Rows from block 3 of a small class-conditioned image flow-matching model, named by matrix and row number. Rows with one number belong to one channel. Each number is 500 + 50 x the weight over its row's rms, rounded and kept within 0 to 999. All counts start at 0. Numbers have three digits each.
After each channel's rows are labels from the 100 images, of 14976 (inputs lightly noised), where the channel reaches its highest value: "responds to" is what is common among them; "colour at peak" is the nearest of a few named colours to the mean colour under the peak. Only what is clearly more common there than usual is listed. The data: photos of plants and fungi (iNaturalist). In brackets: how many of the 100, against the usual share in percent.
# convs0: first 3x3 conv (model.enc.1.1.convs.0.weight, 96x96x3x3, each kernel summed), inputs 0-95
# convs1: second 3x3 conv (model.enc.1.1.convs.1.weight, 96x96x3x3, transposed, each kernel summed), outputs 0-95

convs0.70:526455563433545468557283549516490541375488555504541491488500473468407468431442478525491494528486514409506485441482459489593516493550501434450509502435546408558556511515510427493459465507553494604532470452418514557481500595524482523503429531492461504494530511481440502443553483517445436493
convs1.70:454490503494549460517516548542498473643498558498491433391525543562597507443500505467438449542503403535535548475541588464453515630541548442537520503538449445557531565552526555565489537575523480538564563540480476541510509507460507486442503505526437393510449555478550508622462510475423556456
responds to: order Caryophyllales (38 vs 8); family: Cactaceae (33 vs 3.3); class: Liliopsida (28 vs 9.5)
colour at peak: pink (25 vs 4.9)

convs0.85:555486457553400464450547476520415512498455469544474536421549483498516437519482516450534571501525475510518538566461548435607504462525485479589501496538326588599566557504487598469566512453475514474490509519482502528528516488563488521429489345529510505512520505588555590545520467517546458511
convs1.85:463546545400522487515517564529478424470431437499506453586515536571439533544504527486504569436474563493553583496390508573630514517459523461463547553465529433521393536485421456542445477429544482445477464455423535518532576490488490518480508527518493525541502446451403429433565518466592568470
responds to: class Liliopsida (26 vs 9.5)
colour at peak: green (31 vs 6.5)

convs0.14:525495380489512498495525481512517505468509579476583501523502536536504403446484450488534511485412514504511491555551498562575562462518464388583524468539492548566504541509496318526468517538516455547469474500444447398536499514466561494547590499470527512455550398511606569502404534504521431552
convs1.14:450530518480553449535459463589470437564556469478524477559526555595526514382529522525425464547566482479502519444517498476505423520555549365549482503519495515560506486583457617525487536486493416579547494499542512588490583569489464483458414581528462491508495518507571497652526494510512541450
responds to: order Caryophyllales (79 vs 8); family: Cactaceae (78 vs 3.3); text has "cactus" (50 vs 2)
colour at peak: black (43 vs 5.2)

convs0.47:555435527559549503476503480474547510453509470523483364428354452582560518618527527419454485547487466541400466479523484442565494436541504491494511470546545540473483516539447557506532517511491553565522416530521476563550530449474466349510499537474479415456399518495499485512475411563520467490
convs1.47:488473488437503397517462330488486494442521586604490530611481451509478523546492504553495486470501461548408581541462406554565559512484560495511518564568538553543476518511485478549514473492523489472453434473417522525494559523537489493593528498439442521454552462490410597552437540517419478558
responds to: class Liliopsida (25 vs 9.5)
colour at peak: pink (39 vs 4.9)

convs0.87:465524509501510442607502522560379454503511478530530544479479435529524584498557591503477451536591551401494463476361417525571422515523525491547497470529501532498488457481526504429500528523347509533485522469540554585468520511480515535513528498536517552427454648444518479487536448459559550477
convs1.87:474519516477510540414465454568575519559474575515501527452499627477511431492452437546465419514465486499539517498532548479451528564457450515539490557413439399482447505478529481500487423563581608446474367498443485443474446573481527456437550460490449508540469416472518544461424487618500517476
responds to: class Liliopsida (28 vs 9.5)
colour at peak: cyan (66 vs 0.5)

convs0.32:561477511530533505418513554483509534552450575484485538529471406547518565551424538553511475538545467490483547522535509477590539510495473461509531486387476480497518540438507581523541458539470463630517497478549412424427455664438421513511556503456489463470470411552488463611542464493537420519
convs1.32:499448502423477459515577530558482509553473393508497510447496601460505506533495513604480454461502479564470424536494523423524511451461487465480514516543449558557416552422503502454490483508485507650423557593391541471536414551475516484484462435549523522473456514472399486629488450541472511564
responds to: order Asparagales (40 vs 4.6); family: Asparagaceae (39 vs 2.5); text has "yucca" (35 vs 1)
colour at peak: pink (29 vs 4.9)