Weights of a small class-conditioned image flow-matching model.
Model: 1.96M parameters, 32-pixel images, arch unet, norm layernorm, activation mish, widths [48, 96, 96].
Training: adamw at rate 0.0029, 22700 steps, batches of 128.
Rows from block 5 of a small class-conditioned image flow-matching model, named by matrix and row number. Rows with one number belong to one channel. Each number is 500 + 40 x the weight over its row's rms, rounded and kept within 0 to 999. All counts start at 0. Numbers have three digits each. After the name is the row's rms in percent of the matrix's.
After each channel's rows are labels from the 100 images, of 14976 (inputs lightly noised), where the channel reaches its highest value: "responds to" is what is common among them. Only what is clearly more common there than usual is listed. The data: photos of plants and fungi (iNaturalist).
# convs0: first 3x3 conv (model.mid.0.convs.0.weight, 96x96x3x3, each kernel summed), inputs 0-95
# convs1: second 3x3 conv (model.mid.0.convs.1.weight, 96x96x3x3, transposed, each kernel summed), outputs 0-95

convs0.54 097:518520492484465566583437488463490492463560537548515554414426473448516542473506508565533473446443539430547475517529519545435528472482511448484502438499504487466487463497545481460479461495494469551530567475506499450529495521532498568557554521457497541452501537523544533547485537513449572592
convs1.54 104:523477488522547470404564518553494553559463458476481437586549540552500453519502498430462527586530462539442523502483495469594460507516533526514516564500498496567522548536475540525515546476484512469502433513500494526524488490442508425432462455508509490546532468480459459469497468494567460426
responds to: kingdom Fungi; class Agaricomycetes; phylum Basidiomycota; order: Polyporales

convs0.1 116:588428517517515515517536570529513535464521530561462434424507542537515505561447454550405453484479470514459461523485557498584466485476514574527536469516513545505486566549567510498482480527521462547506510510486472537498496540506542499602548576526496495528528541474546453535462534476500543462
convs1.1 113:437582486471514500471467455484513455563477510424531580578488462463488482453587523470572550484528569508534533486512482499405541531513512456497464574547483460537528446472447490519515549484512556471530497495520531489520516476496442518402451428493531520502475513522468523492547460533478463563
responds to: kingdom Fungi

convs0.21 104:515572463427534525483510483466537578491485443469560498445485543499517482547512514495566510479531472508544536487419527517457540545510537464496484530491468482502559519559520482549514530467515491538580514410510460457411432430523549525531538487479507537559551564502464446445443553455518527528
convs1.21 107:481414499589459468512490500517454433523529573550434514556508469511497540442516494519417494556490470501483463540605480484552481467497488511493488482504548521507442467471492524458513478544484508474404507566474550516554567568488437467487459507520526439456460477525529560536555439503470509518
responds to: order Fagales; family: Betulaceae

convs0.8 115:550484551522482518498467490501499487490454522630495532583470526470503564380512491502488552509472523468455505537498549532529435510573522533505564472520489493573512523509455504532505530461499433455541556468418516531484494498509515554511507510493448486479489630500525560496513503481528545560
convs1.8 114:467552468495525497509524526488532521543564466380514465408534481542486432607479502503532465526515494537512503482495462479485546527402461469515438548511529511427493511514562505478495497544517564535468445517581481488528526544515489452513512497516548525542508378503476435512485489519491461456
responds to: order Caryophyllales; family: Cactaceae; kingdom Fungi

convs0.26 095:510495472514520547507491488545543432569547516491501577527497483536478573418578520490520505502550576566538506530434512509471472556528517491543555495524491480503491437555481568488506596476544506541476420465513500483529537533506505513497558463529461512394493466507470479593465512482551537539
convs1.26 098:497488500496498483511481503491439564472492500518495412479491488460520443572400473517515508490437439476449528509600505519546522456505487513482456501497510524516490593504528465498488419568488506494547594555476503525495486458483507482499472546469540470631499558515531533415544518535491445495
responds to: class Liliopsida

convs0.41 094:497480507509455599425476486448460502472500464482442495494505492540522488536509453474507455536524499546511581465525491480447556520501463512491516442475521533494537498440525522536528473538500517512397477515490461512455560583432558556524506511554501543524488494510417495551600497537431408464
convs1.41 097:520495498532523458548515532555549507514501542552522491485525496471482503475517562525489542486496492459508455573469493545566467452522568486505493566551470437514457487573474500471451515454462475500618497495494502475545448406521479430491526505435472441494518514477551465478377502491556563547
responds to: order Asterales; family: Asteraceae

convs0.65 093:455462474563497550472540502427524501512512525549472479498546437522510535591569493475498530554472478528461468516493545564528459515517531475513517535574452553506503499417511535536564515502552549482567437496523482479527471496444575578479487469567502534544481541533531472546456457472538564429
convs1.65 093:571527507433493494527425519558535487505522474466582512523455539490515499392443497524503480424510500497505507495520474437466536469502461537522518478452519434519496495563511486470439500515478458539463549497482537511474583518525424410504528537438492484459502450500487539444564542556464452587
responds to: class Liliopsida

convs0.15 083:512534450440559506512494469524537626497459534474550494559500496492557455457412440458478556535537485408503523522516494563575443543520485478530516520518516516540518474538507435448542508503501500576478510466461557442513538460499449517536485509471494508519516528578557468501562530483545540542
convs1.15 092:514415541551475491454463501477427419515553454526465470437495496543491562536608519511491422480461477549534460510520532484430574470496527503507492474459502496473447537486472575537499483502500534397531524506542466549462498539454538494488529486552510533501485485462493557526454490505390489501
responds to: kingdom Fungi

convs0.35 090:535484477522511562468520452471509531519487527567514466501541541513476513501560532491459450485495500425546388436552467477504483499540503521524528524519575469521445530508404530491525435436536513589478539568493515516588528516498484480489543480499395487470480490559507584453503480501467544522
convs1.35 101:462521526491495494529467521520499499503511498445456523503412476479531485519467443524539547513528499556487612598463552502540504473476507506477493489518446526496539462503592483497468587550478500431532475433497487509424480458476516545514451509516585512539532532441481409572506525482550427493
responds to: order Caryophyllales; family: Cactaceae; class: Agaricomycetes

convs0.69 099:462503549478548551452551437456533492542492532504456471449462537533573516504514499510461548558460542466474547526565475451488541529499525534470429515483479475638494501554441511518507550498479514550469542463508477509540443522478504555434563514460530482486585525463470521500568500477433554492
convs1.69 109:541462466554467471527447537556458519482539452532531526542571450469463492507500511512535465469514479514511461466473530555527469462520476492511559493542495545337505506488562478502453463507527516458533475545493541508461547478531505410576480464521473522509426512534542483495446514530578411504
responds to: order Asparagales; family: Asparagaceae; text has "yucca"

convs0.74 094:488544525467548541524469464514446564494540521488510491476521468469544493492448480485519465524518468510492497616546495499492559492543545528463505441551523471576430536549500498486523596487493517438509550435551518498469433482499527395557485500514585518553485537587478499536504465557469484454
convs1.74 100:534503502553452491492539577515560454504474467501508513508479517524468508506558549534434528489523529475504497404473504485507465488436489520518489556475538515426579432485488493548485430501499502555500479568441510511548573558491494615417503505508447479463519477399479526471475547453503543537
responds to: phylum Basidiomycota; class Agaricomycetes; kingdom Fungi

convs0.57 062:495467561555456552444561524561475514440482485533435531514536511584485558489441546543497466538509457453515526478486414523459536468475535439435556472558511464502510462550516480482456521514536482504536514480499444460539422479534481552608519493449454474457510463497491536478436496488484431488
convs1.57 105:494520455481513471506426473456556510583484484443579489490436575471531417519556440442501509497500496546460496509531583458512465511480486557565470568444505500496494555440470578538507493492432523511521463503480528512479588496444539472421513488509503528560488494439470472525543513511497561505
responds to: kingdom Fungi; class Agaricomycetes; phylum Basidiomycota

convs0.55 074:430456565486521519531503494520482547482559528468449516490487459468516560472447504544436491537541506418567464510555455485515575468484504425440488536519462454527496504566487470528481444493519551568508479515415464509486495500571507531511428520477487428485568505544486521487558520479586533565
convs1.55 095:581520456521499492465492505499557474530439464539582492498527561546507426530541505444529487497445510588436548509457532522478450543517513534556505489501514519501499501431511557511522594499482473440538512453553518506558524502429497469491568476507522562513452510450504475543467477533388484445
responds to: kingdom Fungi; class Agaricomycetes; phylum Basidiomycota

convs0.27 097:632539437500507508455469530450555520463517496467467530517478495531564540570480563492533513527515484491519485490587476477572501386495520496491534443453459571536538474503452418472534536510528543527532497508585530440463525521519481479446535494517542555547502529503499482501528475554449506484
convs1.27 110:382468492492503518533525478530460497508481511562528462467544526474466469426551423516456499531482505508514511523398502549417484575512512478500461547546547459504460536522522586544481472463503459452464515498402479480537463494457544521570515521511464463423548457495521503516467515421516520500
responds to: class Liliopsida