Weights of a small class-conditioned image flow-matching model.
Training: adamw at rate 0.0029, 22700 steps, batches of 128.
Rows from block 7 of a small class-conditioned image flow-matching model, named by matrix and row number. Rows with one number belong to one channel. Each number is 200 + 40 x the weight over its row's rms, rounded and kept within 0 to 999. All counts start at 0.
After each channel's rows are labels from the 100 images, of 14976 (inputs lightly noised), where the channel reaches its highest value: "strongest on" is what is common among them. Only what is clearly more common there than usual is listed. The data: photos of plants and fungi (iNaturalist).
# convs0: first 3x3 conv (model.mid.2.convs.0.weight, 96x96x3x3, each kernel summed), inputs 0-95
# convs1: second 3x3 conv (model.mid.2.convs.1.weight, 96x96x3x3, transposed, each kernel summed), outputs 0-95

convs0.81,245,269,195,198,169,231,211,184,223,218,231,195,234,242,92,221,240,217,148,129,206,188,207,235,282,296,178,261,139,232,199,192,209,159,214,209,190,217,206,194,69,181,226,253,235,238,229,208,222,217,214,179,165,166,229,192,267,186,165,144,214,173,250,79,189,168,193,260,162,214,257,216,196,222,205,170,214,252,218,211,216,224,242,151,177,107,206,209,224,232,176,203,215,228,201,220
convs1.81,163,110,220,213,242,171,187,215,149,191,183,185,156,169,300,192,171,181,246,260,199,233,214,174,142,73,252,170,261,176,174,214,203,246,186,183,213,173,212,219,326,227,182,127,177,164,178,169,211,203,226,218,222,232,175,242,136,203,217,275,190,213,172,298,239,236,198,150,241,189,167,190,191,185,202,218,222,152,191,219,194,219,195,239,247,286,213,197,168,142,238,199,205,167,181,173
strongest on: class Liliopsida

convs0.78,211,204,241,222,291,212,193,259,164,133,245,235,251,302,257,193,255,206,112,210,198,177,260,229,207,152,259,225,226,206,267,241,222,215,245,212,236,176,241,224,176,213,195,233,218,204,262,254,190,225,188,212,172,109,189,214,232,232,140,218,188,161,194,215,239,207,172,169,275,245,193,252,177,175,112,212,187,273,189,232,207,180,277,210,198,250,154,180,208,245,241,225,204,190,247,254
convs1.78,222,217,192,197,121,205,195,161,242,292,175,177,146,85,156,216,163,231,285,189,226,254,172,170,210,282,165,188,176,181,143,158,194,205,181,208,188,234,143,181,233,216,193,190,178,227,157,152,211,190,227,194,272,312,224,197,185,182,259,192,229,245,193,180,189,199,186,232,138,177,233,168,207,256,317,189,240,150,213,196,214,210,123,207,210,167,246,222,219,178,194,209,173,208,143,145
strongest on: class: Liliopsida; order Asparagales; family: Asparagaceae

convs0.33,171,252,247,295,222,222,222,174,234,218,188,234,230,282,127,201,198,174,193,184,130,194,252,118,201,192,253,216,214,150,251,225,153,245,145,214,263,269,228,154,128,218,197,203,202,234,207,206,188,143,246,200,150,183,177,215,209,217,294,172,196,169,159,196,196,239,200,297,237,195,212,203,226,260,162,205,174,202,147,235,207,185,212,221,243,221,231,219,266,87,257,218,215,179,212,201
convs1.33,224,142,192,141,195,197,177,239,179,209,215,186,172,103,272,196,212,224,218,208,316,198,156,317,236,209,170,203,195,241,138,183,221,174,272,197,139,142,155,246,251,196,205,191,207,182,200,214,202,263,188,196,251,210,213,203,208,187,127,227,212,229,233,198,212,172,196,127,174,234,237,209,183,145,217,201,261,243,273,175,182,200,196,193,174,186,144,187,137,330,153,189,191,221,191,212
strongest on: class Liliopsida

convs0.83,180,208,198,167,243,231,163,155,204,192,178,269,219,260,224,258,139,246,225,260,252,171,251,233,176,187,188,213,227,226,216,156,149,199,232,267,281,190,182,190,278,188,233,235,161,128,225,208,234,215,210,163,239,237,226,265,180,200,181,112,221,187,180,265,247,231,173,262,208,254,140,236,254,227,241,250,191,180,149,153,170,253,212,191,272,201,173,173,257,268,204,197,144,233,234,149
convs1.83,200,204,207,225,164,196,244,259,173,196,201,147,210,163,181,155,273,185,211,164,148,216,162,171,207,238,233,196,172,190,220,286,225,186,200,165,147,219,268,233,119,213,177,174,225,306,179,207,175,201,216,255,186,161,201,109,208,191,240,277,197,237,224,121,179,181,231,165,199,157,236,201,177,157,142,179,229,239,275,256,228,138,191,194,124,220,244,256,144,133,220,220,252,184,189,260
strongest on: kingdom Fungi

convs0.64,226,193,233,194,194,202,194,163,179,203,242,184,217,223,244,164,170,214,267,159,181,162,99,247,174,148,207,227,211,222,173,180,157,170,253,244,184,158,203,153,152,240,218,179,148,181,204,95,202,207,249,240,173,231,185,265,189,233,257,192,146,219,205,122,278,219,168,194,230,232,215,153,172,208,157,215,223,196,255,217,226,130,225,291,176,244,131,181,163,196,231,249,88,165,149,191
convs1.64,181,209,179,181,198,170,235,237,236,183,151,206,174,176,164,206,207,200,136,223,252,255,292,150,221,277,196,161,205,219,223,224,226,216,131,169,236,231,156,246,267,150,176,235,248,217,182,292,186,197,180,174,228,169,223,123,207,175,134,220,243,171,213,276,164,200,222,175,184,160,220,222,197,195,250,197,176,218,91,199,195,280,181,96,246,207,232,195,228,179,177,140,263,245,247,202
strongest on: class Liliopsida

convs0.39,176,169,177,235,217,246,217,231,249,195,94,224,288,201,165,187,229,205,283,213,228,247,166,220,169,216,93,225,224,182,206,165,139,239,212,245,256,209,271,160,223,191,209,142,115,193,160,238,235,195,218,175,244,188,183,236,217,189,219,242,188,214,265,253,225,234,197,193,146,250,229,217,222,125,200,235,206,219,130,148,209,237,253,124,161,159,159,206,245,207,168,184,247,218,249,238
convs1.39,234,253,209,176,162,182,207,191,144,205,274,172,73,207,223,218,184,205,115,170,175,152,245,175,228,176,318,211,183,211,229,244,238,187,205,151,160,196,76,238,177,193,199,251,262,205,240,190,165,206,224,242,174,200,209,171,190,195,189,147,230,182,161,161,200,189,206,214,243,173,204,179,203,274,222,160,170,196,277,257,180,175,163,255,266,244,237,211,146,192,234,226,148,199,165,165
strongest on: order Caryophyllales

convs0.14,241,293,134,205,141,221,211,195,177,162,209,285,130,250,145,307,219,171,186,159,221,241,168,242,192,189,180,180,150,241,201,151,205,271,146,180,148,215,273,230,178,142,154,233,213,209,190,176,147,182,219,183,152,246,154,214,228,208,217,182,235,248,185,261,201,142,218,173,199,191,138,146,258,234,224,217,222,139,249,198,201,228,202,195,178,194,253,272,201,227,251,227,189,273,194,171
convs1.14,162,114,231,196,225,222,182,201,227,244,203,130,261,141,221,147,208,225,186,225,152,195,236,196,190,199,220,248,261,205,224,270,204,138,229,196,245,223,59,153,215,268,289,171,148,196,203,204,265,250,209,234,243,141,241,178,176,176,231,237,153,149,240,149,186,217,184,238,220,226,208,235,169,195,190,161,190,228,183,235,219,209,235,246,245,207,142,165,205,156,178,215,190,120,210,263
strongest on: species: Dactylorhiza maculata; text has "heath"; text has "orchid"; text has "spotted"

convs0.15,134,150,146,201,217,276,192,146,217,183,175,248,205,168,190,203,164,146,172,229,206,191,163,171,165,172,179,111,135,166,215,149,183,211,183,176,172,166,181,200,150,147,201,131,179,202,223,172,168,189,198,149,200,221,129,237,169,112,126,153,185,181,134,182,92,197,187,151,164,196,289,222,209,167,192,201,182,229,180,104,170,158,152,243,213,199,194,223,174,236,128,159,181,194,171,150
convs1.15,235,289,219,125,158,122,198,230,174,175,227,223,228,238,211,225,171,249,231,139,177,202,265,245,191,270,159,261,198,236,166,257,170,182,258,259,246,237,260,185,278,243,208,219,173,156,155,185,242,210,182,234,198,183,204,149,217,306,269,205,271,205,274,200,265,171,216,183,201,183,217,204,206,230,192,205,188,154,184,271,215,206,220,154,165,203,183,160,241,165,244,239,168,183,225,250
strongest on: class Lecanoromycetes; order Lecanorales

convs0.40,301,172,173,192,207,248,274,156,216,248,155,236,178,243,228,160,249,267,261,211,204,238,193,182,260,178,253,241,191,181,207,240,187,170,212,226,214,213,211,258,192,226,157,176,243,194,260,268,192,149,224,196,185,188,155,177,220,186,181,203,223,265,172,187,200,248,169,216,182,329,158,235,243,162,244,157,200,199,213,102,209,103,236,222,252,215,212,209,207,267,179,195,250,259,196,187
convs1.40,100,255,222,221,220,205,136,259,181,165,246,201,232,160,164,246,179,161,156,177,236,165,220,257,148,228,158,172,214,211,195,147,231,221,166,159,185,192,224,146,200,193,264,240,161,217,138,126,232,258,176,207,209,261,238,247,189,186,258,203,195,143,244,219,202,171,216,172,234,92,218,192,178,276,142,250,177,211,201,277,188,263,161,185,156,167,195,211,196,127,232,201,157,150,206,246
strongest on: order Asterales; family: Asteraceae

convs0.13,260,105,230,165,233,231,238,278,199,180,167,166,190,229,177,143,195,203,244,200,238,267,300,193,191,158,227,231,192,181,193,234,242,304,170,164,224,153,191,227,224,234,205,181,227,274,255,190,152,222,172,217,178,242,229,237,254,194,137,157,200,254,228,227,209,236,188,277,178,148,260,168,265,181,199,165,234,182,279,222,203,217,248,197,259,233,209,173,215,185,212,200,240,273,190,250
convs1.13,163,327,204,256,159,196,140,132,200,226,245,235,193,173,204,247,210,197,167,249,168,133,111,230,239,226,209,204,247,218,211,159,190,112,225,223,192,239,222,207,170,196,225,222,196,150,141,219,250,173,224,170,232,175,196,134,146,180,253,242,202,147,189,157,182,184,211,122,227,290,192,246,139,251,188,222,155,200,154,212,182,169,152,211,149,165,203,231,201,223,206,197,161,107,216,186
strongest on: order Asparagales; family: Asparagaceae; text has "yucca"

convs0.50,214,189,154,185,191,142,233,212,186,197,222,229,185,171,198,142,153,186,231,200,156,190,177,221,179,205,174,241,151,181,166,291,143,180,243,175,197,161,129,196,206,196,193,121,190,220,174,187,220,186,155,245,165,199,201,226,199,131,216,210,149,297,268,296,241,211,225,246,150,210,49,200,170,173,249,86,180,207,155,238,199,191,211,214,211,190,220,193,202,165,136,204,248,174,200,216
convs1.50,172,205,143,179,193,137,198,190,183,192,201,315,198,198,174,267,161,179,181,183,161,222,171,218,162,187,182,108,172,187,210,186,152,240,235,154,227,246,208,187,197,103,151,182,172,160,159,182,183,216,223,196,215,153,161,194,215,306,232,177,267,204,141,175,153,145,202,149,224,203,146,239,227,153,84,259,197,234,207,124,191,159,138,207,244,172,211,199,167,211,137,173,186,229,199,192
strongest on: family: Cactaceae; text has "cactus"; family: Asparagaceae; text has "yucca"

convs0.28,203,202,208,228,211,238,232,208,273,220,164,208,197,256,162,220,190,168,168,164,245,169,206,284,199,202,238,272,230,166,164,149,222,195,238,307,221,229,246,238,174,226,198,218,166,225,158,171,222,158,211,217,237,234,242,221,204,188,122,247,71,205,168,196,211,187,215,282,288,161,229,179,241,230,214,185,143,158,151,272,195,175,217,204,195,219,164,158,247,266,175,188,196,266,136,179
convs1.28,215,201,206,195,231,196,191,186,136,187,240,202,212,147,265,177,184,255,220,239,187,250,195,114,215,198,159,157,187,224,259,245,189,190,167,104,174,176,134,158,217,190,215,190,214,192,256,251,183,247,195,167,183,171,160,192,224,177,247,138,335,192,231,231,184,228,179,126,135,248,195,237,133,182,176,228,266,260,231,150,196,218,217,209,197,191,213,231,167,102,249,230,207,135,241,221
strongest on: order Pinales; class Pinopsida

convs0.35,147,192,258,215,250,221,145,170,165,240,245,218,176,184,198,169,156,230,255,149,246,177,204,180,198,240,208,256,214,201,215,161,236,216,254,199,203,182,221,231,151,265,167,143,201,114,215,182,208,226,169,119,140,267,218,197,215,197,190,209,136,170,138,299,252,178,222,199,251,280,196,160,176,162,256,220,279,188,262,190,159,265,242,204,173,179,195,207,181,256,255,230,154,158,240,245
convs1.35,239,224,164,182,153,149,234,235,256,155,159,197,222,226,209,218,249,186,170,251,159,220,207,233,177,152,219,186,209,216,177,258,183,175,170,219,188,201,152,193,273,163,233,267,189,284,164,221,186,183,225,250,268,145,200,220,183,163,177,196,272,246,253,97,180,242,160,198,157,118,256,258,200,257,145,180,125,208,147,223,239,149,146,166,249,223,185,199,224,122,162,165,212,237,194,186
strongest on: order Caryophyllales; family: Cactaceae; text has "cactus"

convs0.1,237,216,203,179,153,229,207,108,218,211,211,224,224,279,238,223,250,269,260,273,241,213,171,213,217,155,162,245,203,222,167,217,198,205,225,220,151,187,252,115,228,252,127,224,226,263,222,142,237,151,284,259,215,131,128,212,155,210,213,145,184,139,212,244,218,235,154,157,231,208,225,174,181,250,173,216,260,185,221,228,228,180,190,196,224,142,207,208,197,171,218,226,167,211,111,147
convs1.1,202,190,211,225,249,196,198,292,210,203,186,182,168,123,166,166,174,131,128,140,157,167,231,185,163,277,224,169,200,191,191,202,209,210,175,208,246,196,137,279,171,159,279,222,200,144,165,272,167,247,173,158,206,277,277,231,263,180,165,249,212,234,234,144,193,156,242,229,166,218,181,193,224,144,214,205,152,223,149,189,181,200,225,196,190,251,197,171,201,253,162,196,248,199,278,286
strongest on: class Liliopsida

convs0.21,219,142,175,194,191,163,150,149,189,208,182,208,198,146,153,205,142,176,156,166,209,192,170,127,189,220,203,102,199,240,185,229,177,228,172,230,154,137,223,252,164,215,107,148,240,189,202,154,203,176,206,181,226,148,190,184,175,269,175,220,149,200,95,210,166,185,220,166,219,207,144,194,236,159,75,235,178,162,228,133,183,167,227,150,179,146,144,247,124,195,162,186,198,180,168,160
convs1.21,240,198,294,201,177,312,188,172,175,168,213,101,188,183,181,126,221,213,189,243,197,208,166,187,203,199,222,263,215,131,184,173,193,172,204,202,165,153,165,125,144,296,217,194,208,169,168,159,219,197,127,221,171,225,248,234,201,211,187,199,189,194,255,201,210,230,200,202,196,246,224,172,109,199,217,103,147,161,184,277,186,250,242,179,201,193,238,166,216,199,252,153,238,129,191,249
strongest on: order Caryophyllales; family: Cactaceae

convs0.32,166,190,209,155,196,246,236,197,186,239,209,169,183,164,236,186,153,152,140,200,208,151,212,213,250,170,170,227,252,228,268,235,206,190,160,196,249,190,175,216,206,180,199,174,197,211,168,288,276,247,196,227,178,224,226,194,229,201,231,159,191,299,234,209,221,203,140,178,189,104,321,216,202,197,186,218,205,204,138,252,157,247,177,216,216,226,109,158,91,200,145,233,163,256,181,144
convs1.32,241,237,198,233,162,168,161,171,243,152,183,226,234,248,154,214,244,241,257,208,167,247,202,178,150,242,252,153,160,150,119,180,212,212,272,184,211,207,191,180,231,222,209,220,212,180,256,122,121,176,224,169,232,161,153,188,160,188,189,211,204,106,177,165,205,202,226,217,239,297,159,156,199,253,211,179,194,193,280,169,227,148,210,173,184,163,255,233,310,214,265,199,194,141,233,231
strongest on: class Liliopsida

convs0.74,167,188,163,205,210,240,257,213,165,213,185,239,192,273,317,237,192,186,195,254,208,197,176,234,177,245,179,181,217,226,221,217,170,221,294,218,265,231,209,282,241,166,265,213,184,127,165,135,166,149,253,146,186,272,168,250,235,199,197,180,286,172,194,181,210,228,180,185,198,172,200,239,244,211,98,236,189,195,164,155,233,203,242,146,252,205,259,256,215,212,228,211,181,142,230,177
convs1.74,215,230,213,178,189,191,149,174,223,200,213,191,238,146,106,179,213,242,220,162,214,199,234,158,210,159,223,211,188,166,204,203,193,160,151,186,162,181,252,115,156,237,149,209,190,292,275,268,252,300,192,239,230,129,236,136,175,192,218,220,127,213,194,225,199,189,239,207,230,241,183,194,198,211,345,178,218,217,247,277,173,191,175,249,168,218,154,138,208,207,169,198,205,247,195,209
strongest on: kingdom Fungi

convs0.85,210,231,256,215,232,259,161,177,146,137,184,174,206,157,201,125,226,147,70,207,251,214,184,168,198,204,119,244,184,173,199,236,189,204,185,202,214,168,243,70,250,219,195,193,202,214,189,185,212,195,183,211,191,195,233,285,317,162,200,121,191,192,264,165,196,234,182,184,150,192,199,170,251,230,217,205,236,230,161,208,199,247,207,248,205,194,221,154,203,191,232,249,268,137,191,192
convs1.85,195,160,203,207,148,158,232,201,272,231,217,198,195,226,159,245,168,225,286,217,121,152,221,233,208,211,319,178,210,191,215,188,198,192,200,195,181,203,129,354,157,213,223,184,212,185,208,189,188,201,221,200,195,191,172,105,85,212,203,274,232,197,177,213,203,181,219,222,237,217,242,202,150,149,171,179,154,176,238,202,225,156,202,147,242,218,179,219,183,206,141,130,147,234,219,225
strongest on: order Asparagales; family: Cactaceae; family: Asparagaceae

convs0.44,252,207,241,205,195,211,156,240,264,183,209,200,151,226,191,135,173,185,210,183,227,258,219,209,238,166,254,232,204,218,255,248,165,151,171,178,193,197,185,204,257,260,211,156,245,204,136,205,209,189,184,126,112,216,167,228,203,233,168,232,172,204,267,239,243,213,236,145,129,195,230,224,100,262,257,181,268,220,206,252,196,208,284,118,138,181,133,177,118,202,195,200,173,190,200,229
convs1.44,141,169,188,194,209,172,238,178,143,214,196,195,279,176,187,238,249,212,203,188,159,134,206,185,179,249,181,202,213,175,135,133,247,245,228,225,223,202,202,203,171,172,195,262,177,198,252,220,180,252,227,233,296,195,249,162,210,172,219,174,211,195,179,150,139,205,160,257,283,218,220,170,284,147,136,208,112,158,210,172,210,205,119,249,269,211,263,203,317,190,207,195,210,185,178,185
strongest on: family: Cactaceae; order Asparagales; family: Asparagaceae

convs0.59,201,215,218,177,117,94,210,153,150,203,158,163,167,207,134,164,193,179,205,179,143,136,134,178,218,171,198,211,196,135,172,188,135,195,173,192,172,161,178,159,123,184,148,181,250,187,138,171,178,162,176,202,168,194,221,163,199,229,205,163,157,135,159,99,191,141,201,189,188,225,232,172,125,166,135,178,204,178,194,218,160,154,139,180,215,178,166,161,212,107,147,203,259,154,174,227
convs1.59,227,201,239,220,129,252,196,223,137,155,260,146,198,152,211,131,241,206,153,156,245,188,222,155,199,184,149,257,214,202,219,225,218,185,214,203,180,131,237,181,147,270,181,196,217,200,196,196,199,182,170,194,183,184,202,217,219,317,182,165,199,160,224,159,157,197,203,182,171,175,161,179,171,136,104,137,131,127,192,243,138,205,214,132,180,192,199,114,198,210,234,111,202,180,193,275
strongest on: order Asparagales; family: Asparagaceae; text has "yucca"

convs0.41,163,138,177,221,212,228,187,216,193,215,167,281,200,230,213,230,180,185,190,192,139,273,221,206,101,204,250,177,168,291,129,193,163,202,159,174,142,165,185,162,281,143,148,198,200,225,192,208,217,250,252,219,214,249,225,175,160,211,282,217,81,216,185,235,236,153,198,235,211,171,233,208,219,195,209,273,203,166,246,153,230,206,180,179,225,218,185,281,166,154,202,209,166,282,165,236
convs1.41,243,267,211,163,193,237,162,171,218,158,227,151,179,155,186,208,226,193,177,206,288,148,196,231,271,161,168,245,230,160,300,223,244,172,232,189,241,249,209,213,102,247,252,207,170,155,188,157,170,176,175,174,173,177,160,223,231,167,139,193,319,200,228,178,141,179,183,171,194,214,207,194,177,233,238,151,200,218,160,273,200,201,251,226,177,205,194,135,219,263,214,197,181,116,273,184
strongest on: class Liliopsida

convs0.2,174,195,98,205,241,224,195,190,258,215,191,285,249,178,131,253,148,274,206,166,229,190,185,229,202,227,248,112,153,243,205,244,185,237,182,230,233,267,236,216,185,157,200,218,237,205,235,221,268,197,191,148,200,165,177,205,187,187,209,183,268,176,259,178,202,196,247,228,217,219,122,262,277,218,167,228,253,232,194,163,236,205,240,194,259,209,270,257,235,245,193,212,198,152,285,236
convs1.2,204,202,230,187,135,240,226,230,136,188,172,141,160,217,268,178,222,133,219,229,142,253,238,210,153,215,148,293,216,186,192,173,226,204,218,170,205,169,182,198,200,245,226,200,124,162,149,172,126,193,207,265,208,295,198,226,221,206,204,206,168,251,155,243,209,161,147,186,168,185,219,149,144,170,290,201,156,178,232,244,185,221,183,232,188,204,173,173,173,124,205,198,172,264,93,139
strongest on: kingdom Fungi; class Agaricomycetes; phylum Basidiomycota